From a checkpoint of a small segmentation model.
Model: 48-pixel images, norm groupnorm.
Data: 203450 training examples, 9.3 epochs.
Rows from block 5 of a small segmentation model, named by matrix and row number. Rows with one number belong to one channel. Each number is 128 + 32 x the weight over its row's rms, rounded and kept within 0 to 255. All counts start at 0. Numbers have three digits each.
Before each channel's rows are labels from the 100 images, of 14848, where the channel reaches its highest value: "strongest on" is what is common among them. Only what is clearly more common there than usual is listed. The data: aerial photos of the United States (SatlasPretrain). In brackets: how many of the 100.
# convs0: first 3x3 conv (model.enc.2.1.convs.0.weight, 96x96x3x3, standardized in use, each kernel summed), inputs 48-95
# convs1: second 3x3 conv (model.enc.2.1.convs.1.weight, 96x96x3x3, standardized in use, transposed, each kernel summed), outputs 48-95

strongest on: building (74)
convs0.67:123105164131105127123212117139139144150140121143146099125097148081132124107086086105154198154131118078165159129086099127113219150180050145096175
convs1.67:151069147141106144099141105140108114095142145093092153109218105067179138106061078097136130120085124090136197170088084143126163155162121116107174

strongest on: building (78)
convs0.30:106153080198142201140114129140104160128148106142062116101113111170092086173189125089094104078194104157121169132137184095169126094053173130182074
convs1.30:089145065198129144131124165104109121115163126143142117140121107186112065147140136152128121125108136124115143151152181103208099107129149153179126

strongest on: building (92)
convs0.17:108123063145120104129096172095174171147154123133099134139101131166100151120102148125070092086151135135113088076111183051158144065187115114150113
convs1.17:134133095136107104101113160152159119091117182099111122123131149127156077157098088150110095141096065157196083164148170127172110134183145138110106

strongest on: building (82)
convs0.55:146123111143114127154150127108121216107101170110111147110102168119087130091155142092103140147148136210128119091119125078103088164129158167150146
convs1.55:118142118128153057126098140102105180132079165125142195116113138117093112123122114099084137077160082125100140156173130106124152127111129206132164

strongest on: crop field (37)
convs0.74:131138070129146129171140089114169110102138195136122172127129147106137101144165130139082143114154137054119148104180113118084116153105140147170158
convs1.74:101104115116123216194133100092094089151125093143096124083107111086138100114122151060140121130196146110169112197110113109090076171127121104151111

strongest on: building (94)
convs0.61:118091134166111111114133123098169214118114193085127083134122110105126129145082083145128124114031159037076111196105170139138139182102141169145155
convs1.61:100101144132116139087160184118165173174105161032119165163163104140129097078118132154208125125177077115164157182144129082168149160118122180123124

strongest on: building (71)
convs0.0:111151145127163119083190095093135148106110110176180137160106204155126110118067136143099107103085123119137116109113133211150126075108126149088105
convs1.0:115117157117103098163088152199176198138093186098131128149109172101149143164110158126120170150126123115087081119144089129119096171097147176098118

strongest on: crop field (26)
convs0.77:107120140136120162186139093132126133154184164118135152109147157088188111158232043171088153090145111151108163151112123104137092108101152082154036
convs1.77:125063107149188146093080106109099116062086117133148121141087173133141085137105128081167165081084152143107088109095124140096164130139132133129162

strongest on: building (88)
convs0.66:104112127171091079162130147131155132135171118095116102159090121166059137167155117085125114105151110041148148122127162133139087153080159120194127
convs1.66:094134100170145142169125176076128129188120131097089088157099085172139098066133144111202126133138060063130128150119151140135129117078115170172147

strongest on: building (71)
convs0.69:116112164146133050138159145112146152103136147163147140121119141115077158148110091157082122103160157135170118131103134086121122092082118069131083
convs1.69:224190129136121135130089170150126101107107174143134119075074111105163115140100155124105073100138142149159144152136149076113135120077137078172110