{
  "model": "segmentation model",
  "dataset": "aerial photos of the United States (SatlasPretrain)",
  "translate": 0.06,
  "hidden_act": "relu",
  "weight_standardization": true,
  "widths": [48, 48, 96, 192],
  "block": "basic",
  "attention": false,
  "upsampling": "nearest_conv",
  "init": "trunc_normal_002",
  "learning_rate": 0.0027,
  "orthogonalizer": "polar_express",
  "lr_schedule": "step",
  "warmup_steps": 370
}
Rows from block 9 of a small segmentation model, named by matrix and row number. Rows with one number belong to one channel. Each number is 500 + 25 x the weight over its row's rms, rounded and kept within 0 to 999. All counts start at 0. Numbers have three digits each. After the name is the row's rms in percent of the matrix's.
After each channel's rows are labels from the 100 images, of 14848, where the channel reaches its highest value: "lies over" is the class under the peak. Only what is clearly more common there than usual is listed. The data: aerial photos of the United States (SatlasPretrain). In brackets: how many of the 100.
# convs0: first 3x3 conv (model.decb.0.1.convs.0.weight, 96x96x3x3, standardized in use, each kernel summed), inputs 0-95
# convs1: second 3x3 conv (model.decb.0.1.convs.1.weight, 96x96x3x3, standardized in use, transposed, each kernel summed), outputs 0-95

convs0.40 137:563509542486513514499516527478477506482492472515500476509484422480504485519531489470512503505469510482480548469509525504497505482504500506508515490493476507484496496448518504506497493512527492526496477457497467555513482495534481556495501506522541534475494525487520485434486457503511495563
convs1.40 100:496512464477517494478530501501541488446472482533485531537500518508478484506503503426529489491493513478459486489516550503527498465520491519530510472511522537548484548463482521502439483520466478483483460525492530498491494479441509494496484513521495498524502485498523502537502503518542482501
lies over: crop field (32)

convs0.36 094:517551486495528492496533504506471544538496484473496475484473520468508499515508524496465491493532518506467479510485504516462482490477491465483510500572432487499508492502481495480512490518549478498493517487487515494539489548471509485502512494527500530571554467468528475522496456501488504480
convs1.36 121:471520515485480507482514475510486467481522473460486505471550512527479488511483511454486494489505507530488498530477547503517527471537507492509517541520518471465517476434475440545522479481503498471495491519542497513489446524480521476489507476513489477517537473522474500454487493548483504498
lies over: building (61)

convs0.76 081:531446510499502489483494483550493487502502515510493526521575549456538476505504520482512492477517524472504466466507519507504503506501495523485491499438531513473475511533505504524513482474473495521490463472464509452479476543462529495485499508509566532486507503484506458530502518504493475524
convs1.76 089:487530480479486538498513537429525479469502505513515540455459501499456521476500487511495510507482483542472524535513516507490493525508511495483492476491492491518508483525493526451485511479470494479503526483533558498541501448509486496506517465505466530537516507446501534524504482435486498493
lies over: building (48)

convs0.92 121:503489513523467527515453504458456485522446501526518490501519495458490461474495445515509515517510493503464476481508526500531508485507496568514489492536529499515498504488514484486527523529484488536510502520517499508511527447508421536517507481450478503475545513515496495480494494523540515502
convs1.92 113:484474461503485519537519496488532487470513496421539528461508493485533525517516531493482528528537483506495477482517488496452481516506470456458530508437466516507519491497490495523484516486493491490516493463473466486533502492530526493533477463474532467493466522523479511487532502477502524475
lies over: building (27)

convs0.52 104:506476480464463509508512540468492496518515524488493518480446475447576497493459473480514503503503495491470437516505476495484510511509504509504519544467475525487502490515495520518501498535502532481507518507524499490491504503514540480503534517487463470528529509491519462515582529529474488474
convs1.52 081:527453475494538507485469519524534531467467500507477511474503528508476513509486491530481489481503528500521526499486495534518509518519457521458473514509515560485502494487515525537504488450543482503483528516518485517559516481565458527484459509501485515512494503501517479539499491486438484518
lies over: building (26)

convs0.77 082:562509501534489481491493529524477505568451494509494553485517499464507485511509554408488498497463524467494491475509518528476507498511492447505508496490470501482491505476502515516487491521559488489494513516492491529519491493478469502488527515509490526511511489496495477489540463548465488499
convs1.77 073:517481548490506502483516506484472503502467482511478562505513526511539452500496474504477479478457463523554507505484469483514503523506530514543461508524512457474492509475486495535537489518536495525484526470467533509516506485470495521480545542477489514485502501522502542440495503477529477522
lies over: building (32)

convs0.93 077:490511485507476466491549494484479516531491521512498485496475506464557519475498500432439499502526550508477486510516498493451520519522501453513495517548464511497514469504530516530529490509534447479494491493501505510538518541440514477484491483519492514552520499479515468509500497505513484498
convs1.93 095:547514474528490507482522502514476457486532500555484456488520509512531500488518516504495492487517512493508516479514500572514496529462435506520511515501511503501465550471505513528473493500497486497483512550462510470523499477511494521483430497525533551545507516526519486472533508490506488480
lies over: building (44)

convs0.32 106:443458486523467471510520476475521479504506493480513513530475515471507503506528545431474508520464492467470510424512495488476508520514516505503498517489528515488518478487522521499473528458507505492511506547518515508512512537544523484504486498505480515522481486481533526513523508557471517445
convs1.32 103:511492520426504504493509477542434515522493523499500459491511494503530454495441443518495503512521509507485468484478456489492517482509503515492499474525500516504474533542515504551491498547490516507504476479520516536500496501558513508496503509472540460501501530477445496500506512495539504519
lies over: building (27)

convs0.15 121:483487463498481471507480495498474509480468498496503477484505525555509480487484513506526511507468501426477521469498504476473501530507505532494462450579480495495528494480505487471488524491545482500501494501483510486502521513558547500509481529519527453505513527507503523521489543564491503476
convs1.15 103:502491493530483526516494508552530526468533526521508485509535511481533473499488498477477513504520460546517485454501500488496551501504532487542497518470484491511475492457470483504536511545468492504505463450503474524509506510424464495508489497470458507520479498502523501502520509524436521503
lies over: building (31)

convs0.88 083:526536505503473471479533514543523478482483559529479531515489517513538549470501484452504491493513572521499512494516514497486514513515502460515530507512450511506492527500508516509508486495477475467493436487493463470469500485518500490479515546497475465477510482481490480505507469559497474521
convs1.88 104:488489548521512487484491480490524533497475490501482505499531511500508492528502493490471488485516549458502561492456552523507554520539504513538444484537511524504473507506482546480489495444480490504492522528498455523495495506486507489487465449505507438532506527485520513490515502499496478534
lies over: crop field (41)

convs0.62 084:468445518502474542509472516500477501483502484482516509479548480525463511488453486516496524510501453468507485514527534475569525506521509479523483467492568515509522513492542518522489503453463503495516498547473504499504507447485490488513500484517493462515495487532454490537509517510480507514
convs1.62 096:537526461495502465523509501518478460520496502508526484450483526469504484496518470496510506534490489500486491495531412553467448510494481486485478496481470502508462517554503497512517520520499490482520513470507496488518514495545510501525476487479515456492495512522586495500487506474504527524
lies over: building (27)

convs0.27 096:529498507549507493482515542517510540544436471508484498456516490502530467527497482445463490495478525473487522490507496506484512492507498494515493488539434509501500487496505514508510490524582482512494533523484482509518484502467478500480493514495498538542521490497498426538507476496480482500
convs1.27 062:550502503459508465480533501502500512496503480509482454502491497517521445488506473500541473473518471492521524454509468486525492534490550523531532506517517464510494537470473512536505472524545468519473476486458511502524487503483502524498530530481553536491472488484463516479521521514463476475
lies over: building (26)