config.toml
arch = "unet"
model = "segmentation model"
dataset = "aerial photos of the United States (SatlasPretrain)"
train_examples = 203450
image_size = 48
crop_scale_min = 1
horizontal_flip = true
translate = 0.06
rotation_deg = 10
num_classes = 8
norm = "groupnorm"
activation = "relu"
weight_standardization = true
pixel_unshuffle = 2
widths = [48, 48, 96, 192]
blocks_per_level = 2
block = "basic"
dropout = 0.1
attention = false
upsampling = "nearest_conv"
label_smoothing = 0.1
init = "trunc_normal_002"
residual_init = "scaled_by_depth"
optimizer = "muon"
muon_scale = "match_rms_adamw"
lr = 0.0027
momentum = 0.95
nesterov = true
orthogonalizer = "polar_express"
adamw_lr_other_params = 0.001
grad_clip = 5.0
steps = 7400
batch_size = 256
epochs = 9.3
lr_schedule = "step"
warmup_steps = 370
weight_decay = 0.1
adamw_weight_decay_other_params = 0
Rows from block 7 of a small segmentation model, named by matrix and row number. Rows with one number belong to one channel. Each number is 128 + 32 x the weight over its row's rms, rounded and kept within 0 to 255. All counts start at 0. Numbers have three digits each.
After each channel's rows are labels from the 100 images, of 14848, where the channel reaches its highest value: "top examples" is what is common among them. Only what is clearly more common there than usual is listed. The data: aerial photos of the United States (SatlasPretrain).
# convs0: first 3x3 conv (model.mid.1.convs.0.weight, 192x192x3x3, standardized in use, each kernel summed), inputs 96-191
# convs1: second 3x3 conv (model.mid.1.convs.1.weight, 192x192x3x3, standardized in use, transposed, each kernel summed), outputs 96-191

convs0.69:139142133217162157134148130204093122093120102068000125102156119101130142116098121104151149130102111131146164163135145157000134116108159095165136127152145070145120131081159091181128158088154154124125150107131129076156108107137046168152087144103081097121176141155149129141138153141141142114
convs1.69:104085179166154145108148122189083199190136159143157080092083131102082065108097111123091156110099104142090136146131164164166106085185108095139110138182117101125083150185149123170144147093132183099093168097075098114197084143100132177133114128146134190094177129136135076166131177137103090117
top examples: building

convs0.188:093085063191172173158146132195090134112116105165105104156092101101112110131125156194134120129128139107140177172118176118036115111111111114158161145125162122116101129109126119211109148121157113137090136124109154057120063128115117253156097119105119106100169122187119086134106105190129110106
convs1.188:110097161167139117170198121168092128169140073080134106105152146080091126075084115173145092142086125126091139090113136136120154158115082098142128096166139092174116092141124123155096162092166123069087158180099123106127125094085178158165134104121115168128154161145089109140125175168147141160
top examples: building

convs0.145:131119191135119141141072090166130125143088114181126131116140106135119132152155089148195135067115095140114178114089137098204110092129127150106111141115170113089108098193095168144098123146097164111109134147078184162124104139119148213086146065128104141108188084079111105104085162203087130115
convs1.145:111107155189126153188117119179090181115145087143183142106117154104093147121128168110176171129107119156125119146141130078142141153204107106175165121155154096145130094160142134163121147122072106112158125086107173087193162090137092162188149171115070120137152110151137074185119155129113144140
top examples: building

convs0.146:108158119090154099178167114100149121183121120117094157194119167113142118116137079131134151108114147130154090145091082138042073177127158058201095157152183094098164126016158112085144136150134129175131172072162089078107157173161137098141087180098110150184089096136117105133122130167162120152
convs1.146:127139131124131117152073128119131147145152159039140133051153050148137129158139203205175088120144082158130104097246069062120120124142128131188132148126111145138143112117116132121145129100125128106124141157121121133167104157126255125140133100071107123135112098110127121146125120138140154168
top examples: building

convs0.68:126105160114128125089087106102112079088141169157146151140128115139124168186166173161130127097123125117112132127107169222232103127130104090098086136110100113131173132105134190179148136221159131123115109139128126154148121161090160062070155145160124180123073142172099137165129086162123158101
convs1.68:133170114120107131193186163114123085105128156156122124160091149145155156045091125155137018100140218122100122137149169041139123119093127128129136156114171144138052149102134109118124100110165101122129083142138112132175134144136130146075089096107060124122119132136103168137148101109084115096
top examples: crop field

convs0.100:126101068117090204120115110173114106133167197141123083096125142111103098142084092011114142181113163128145113158124193183136174113159126137158107103196107167158075135106123107124123160106169081115127113133142134118112112109108098105126137120122129116132206130143153101158132190116174084094
convs1.100:125103158146147131089176096129143170159177133180144106173122079097117175109084151131113139158076133163098142183180129107119103063062109110061141120145128121137146137150136109140112119107124131130137179057120111120143093137102138141104118123072193097104147130155108114137104144180093176100
top examples: building

convs0.99:122120119089112169182109108080120171186102085143195109113125151151141071162163110199146154089124078144114209140133170147129113143119157109112108105085154175132126140167091108118141110073084103122096115098124192178119173114142139112134121130120122122118054106067158084139101174126138124129
convs1.99:119106122157166153056120147141129066139181164138074127128126128129104146158148154146163092118111135092101113150198143180128140188094113111157127099137134110165109079138131164149073091177116144063120106128094100107159136170111138141130217108103122180118159097135064099139113153135175086170
top examples: crop field

convs0.157:140125161145095067048140137016126181162102085115164123124114178134174145160170140144098090113138126165106118128074052151114117124101146084165170107125146124163162134077124104155157103104116108134100085102122071168092088143120170168199104140134124135094149104118099053152134139129133161139
convs1.157:152145120093040114069142188111155129134157067162128157159066160140160132122154090097120113033146115127108110169137170105029135091231142149094124169117097146124164134100121119113086124109110123156140067109146131161115143124134106089136108120135114194133106116110103145086165122105113097154
top examples: crop field

convs0.3:147171107035133157170135161184124172104123116146121158181141106140157116102168162118146131145156154116080148135172145146028167111135082123123139064104068107118102098141125083121177134132156136086135124093139112141135165149136091172060136111092135114076149152112160189141118085089170138142
convs1.3:142141113114072110071095089115132132092094139090109136142120051141151109130100179133137073161144169146177107152153210163181124151185128138166169203118122147096172100116126079115116137108182115099128092143112114137091066136120102107240107149136165172097116150113119131137124123135186094099
top examples: building

convs0.41:150097169132090102107129095077119139131190093118057144125075132137143144234101150102086104167122124084103097171129125143106137114145107093185105139104156120116144161079184147085154141088085151107134117115177107093187144173134150147121116126145118143145125134134151117145136022159128115128
convs1.41:123150119111147099068146076121143112147182147069203127215169186142138125107155148187124132143151119097214098051066113110186133110117147141048121137119113151092141153118106114118104102110158136158156123143152134141057123084136076112093086125088159129155107092110129154124151109113153157117
top examples: crop field

convs0.43:125102178102118114077155118072181134120131176151136128123077139142144159143157106159223102135142127121121105115110063131120124146145139172123102131162161099139117154080098173135172139134158089088146132155172055143145171095121108094196103143144085068137159166115121117121118075200135131123
convs1.43:131140113102087126152131156110137206134097159154183131175124182134144074109104098036133023129137099156179158112070193070173156118176125137122135113121111142184155103119132085121132146107053151137137129180142104135100124156132168115101120112143209065153115122124125118161120121129085170135
top examples: crop field