From a checkpoint of a small segmentation model: 2.96M parameters.
Rows from block 7 of a small segmentation model, named by matrix and row number. Rows with one number belong to one channel. Each number is 500 + 50 x the weight over its row's rms, rounded and kept within 0 to 999. All counts start at 0. Numbers have three digits each.
After each channel's rows are labels from the 100 images, of 14848, where the channel reaches its highest value: "strongest on" is what is common among them. Only what is clearly more common there than usual is listed. The data: aerial photos of the United States (SatlasPretrain).
# convs0: first 3x3 conv (model.mid.1.convs.0.weight, 192x192x3x3, standardized in use, each kernel summed), inputs 0-95
# convs1: second 3x3 conv (model.mid.1.convs.1.weight, 192x192x3x3, standardized in use, transposed, each kernel summed), outputs 0-95

convs0.100:448471498505530471423446474493437580503576514537498552502491507492478448468519494483620452447556492554578499459442401533513546510511462374497453468497547503491454471489472497507502553526621447508533555459486479433450543435535457519626449492603451577598571603555468514497488491480449459468
convs1.100:653603485477448547471545521349452537473532505469467589545485485465544456510447510462547547466494524451466514541457535495462520438567472511526428510436515507544536478484666550604591463521564462510480546469585443515593492516528449453454480481436456453518611537564405474494490484542468461589
strongest on: building

convs0.63:533515572492526493456488535551482426515540524545447552458439504562578389431468559554413625455540516497513496345578524585498499474509489539575489496555600458442450514530496531474516549476447475475462554499543586467514513478526458479507484467603514542482423454458526422508497460558539510518
convs1.63:536548533485454527517497348471428480546475470543461501496457514578446514503526458530492497495609495470524454470488492461515466490515545555467550445477463433452483533538482476499454527534569522512557474415387607544489542476473490476392597537407562519454595505492460509511528481560527501610
strongest on: crop field

convs0.145:501444537587518516537463414471482536513454555516509556488460528470466480462512416480661495534503464492504524618441482501433519473537497542475527551495553517531679525445513493453462537462655503472463478512474479486485449483478446443583522506506504556502523588519445405451480475469530470532
convs1.145:538450433568476490328475581536533541462527463581517536538494511520495504522459543547570556504483433496459546567525564482456570468508438593488484473432516516537577454469548618504534510446502496488488503416558536580512401407424467508472548409496573502528458538589432560561479473522465482412
strongest on: building

convs0.157:451536516508535527572527480484584342562578525505436498464551515477431581533496445501351544505489505494476524504498428565517491573403486500498528455494515532445467517487486523473544575534401498528600537523493593543541515533493512483538494489416549596507480425564597476489472490474480524499
convs1.157:548442547504491517525453482568400474536512418489503561495505444467481521514518459402466484471436543571528423470625441529498476521490539463434458531603496497468456516525479610485511483537539427541457503431487472587526537505593536530512542562504426451492567469532355533504519536603527499538
strongest on: crop field

convs0.99:523522542538545456468507477418533393468548511462597528518509477505486450548531496521507501480517465481524521492563528474485491439587494436508504491438419529446313516552519447481476540493683534504471434473457551512548459546492520576487645456543509446401480586578501442485496474515485466522
convs1.99:557458521525545484544431579462495522477474550513510484517530651476559468520451536631521534456467485473450417537469552498464536471531473469502475439528490558523543482482494442470425506480495460462543452526490409301417499452425470398543400489511514610520514491450504479523440519406485464527
strongest on: crop field

convs0.148:507524483490495452462504529537479520520580444476481448446497466550524589486482489480481536572522450474540485484466535467500512445427495489532484471476477505500613455456491574519485495412441514492430508502484481502511490456389487536505470477507537517536575553539576512565504491499500442452
convs1.148:470600505456485451374529499468531537457550484501548511522511509548494476502445539474537502536494386496489513503499525400476520448498459536455445555510506566519534465460515458413561549447651535485507488462647471565473486487523508388508483482539503467543575534427477587524493439553459481508
strongest on: crop field

convs0.188:521544508420494475491525526495499617479517524452488486468458496517571450475475530476575508499496448416406444536503569490446566481554503497488504503423522459592661426463513499514462505500495522465493509484478480443453466509511469524634476470616556461514509602546460472550431465474503490521
convs1.188:488598505517523520526535509546506575440519524498552514494538483514518403561431560441565542367515428542510582542559540507447581462539483525455590488567561535528541422435463507600473493436557434584589421446592559591546482562423508491393501481533481460573507547498561468489533515506446435536
strongest on: building

convs0.1:458472512425489435532554480446433470505547612512529509545552520488511407581480589468321560487553520525482482497567408544457529441582451543546548492462394497507573440439533505459493540466455540481477444561548481562563526506536439438542535449512485420551524484457560446489476481491546520459
convs1.1:519514337547452506608466428524591478516479458526479526477459509378474535490517490489479501543493434561510467488543467487518473508478507462472520497512466563480480528524539494575623356526499484547466515502439427419516538477512521487518465541553540532495445490552462554387518497446518508367
strongest on: crop field

convs0.43:535465519521488495539527497436558522472563535410428499511429501557527515562418458460420539457538471549494444341551501519533395489460449515523445551498511528550376527517461479439547502519510436486458524541462527511498604519369539569566590495400490474464456539585516456587501461548436531514
convs1.43:469533460567497507479508422531446492509512503519546448490515440354539512485514494508498483530358483507528499490543467555501478499487521476504700590667492486495474510522504461558505444516525485510505519537508488536542514462477509521452387496513568594493529493520494504432538516509514507576
strongest on: crop field

convs0.3:517507490572487496428521544500618400503441563433463540514462537515498440573497501517431486479534505544461611397481454485518365541506534533544592398500411518379438520500500494568527521459485436554502499483538538525560498479596464514518564430496436524427512520441516557503432515490547494551
convs1.3:541570483499491507563542528539529469525492462556513511497573508521508521477526483522476477591519557514518574485459492501502477508481518492437613476514503523488471528525429541517428569511474379479514502608440552528541524472527530442576677512579457420484557483631549490472510484383522529452
strongest on: building

convs0.68:403517511459567412603557486443460415456495466527454491521508493461527388417509583467473507511460450486540531549460505496467457470537496474482501474555431498438456484444521482497478503514582488538496512431497508545576521461564420415604526456618491510426437372471496491495592513499526530518
convs1.68:492507518450509467518466573543392489506523476487501548503389495499522493503509487493518514438451504436479385460545482495540474509477521438617427507485456463488464517539369438596553504553471568528489560485581487534330533474450471406435560522568498602489442519526433446459489510517507510492
strongest on: crop field

convs0.126:526458460586454491523414492542567360442498572517506550415481529529561564475549546497571493530482490491596485512481508485496383490557555572503476529477429500420514542471536500507487367528619506513455449505512495482494507468443548530558445486470650492462452524443460497586500482482554448479
convs1.126:485492435595548413510511461540446524461560471496534456555549546477536458519481527436539535546605480579435357508456518543509509469511479485509520462532488459503525484480417367460553535513419566455466466565497587482511483496515450621533474476598510452507535521459506583535462496473498480585
strongest on: crop field

convs0.41:439511507433479475565582481519518510559473577412454523403511532482435512429485582545496510503503526453503547596497492508497626514409495391501480478547447456454449536518601435544585431517563523596554438575502486519462507522497422393427535509549558526514488477490480484519399513541483562585
convs1.41:511617520480484503526479730486508471526477559575552522448536504532473513477529468454459468448485519530521499484446475504507483521467516524498448558508483520479478520532475398570448395512422401512453556370440539528519516543512537535529589518467489408487505483509479472425488540495521534576
strongest on: crop field

convs0.146:443574502490540475566534554491516424490517524492542571460518470462376420419474507469562557448538568503486433510458465549487590526538512493512562484537404469372506498467591508491472493465515570529511511570512460494517452510512480590537511502524492500429458432546469441435527530490485531519
convs1.146:542488494543552488462449480513546474516474449291506424481537433513471515503522488515479490566437563449513554483505496532507485512472511478503488617474495485496475511526442501527465507504493562523513504438406503481495501502545506500475624516513524674502434497477466564525506440423518517505
strongest on: building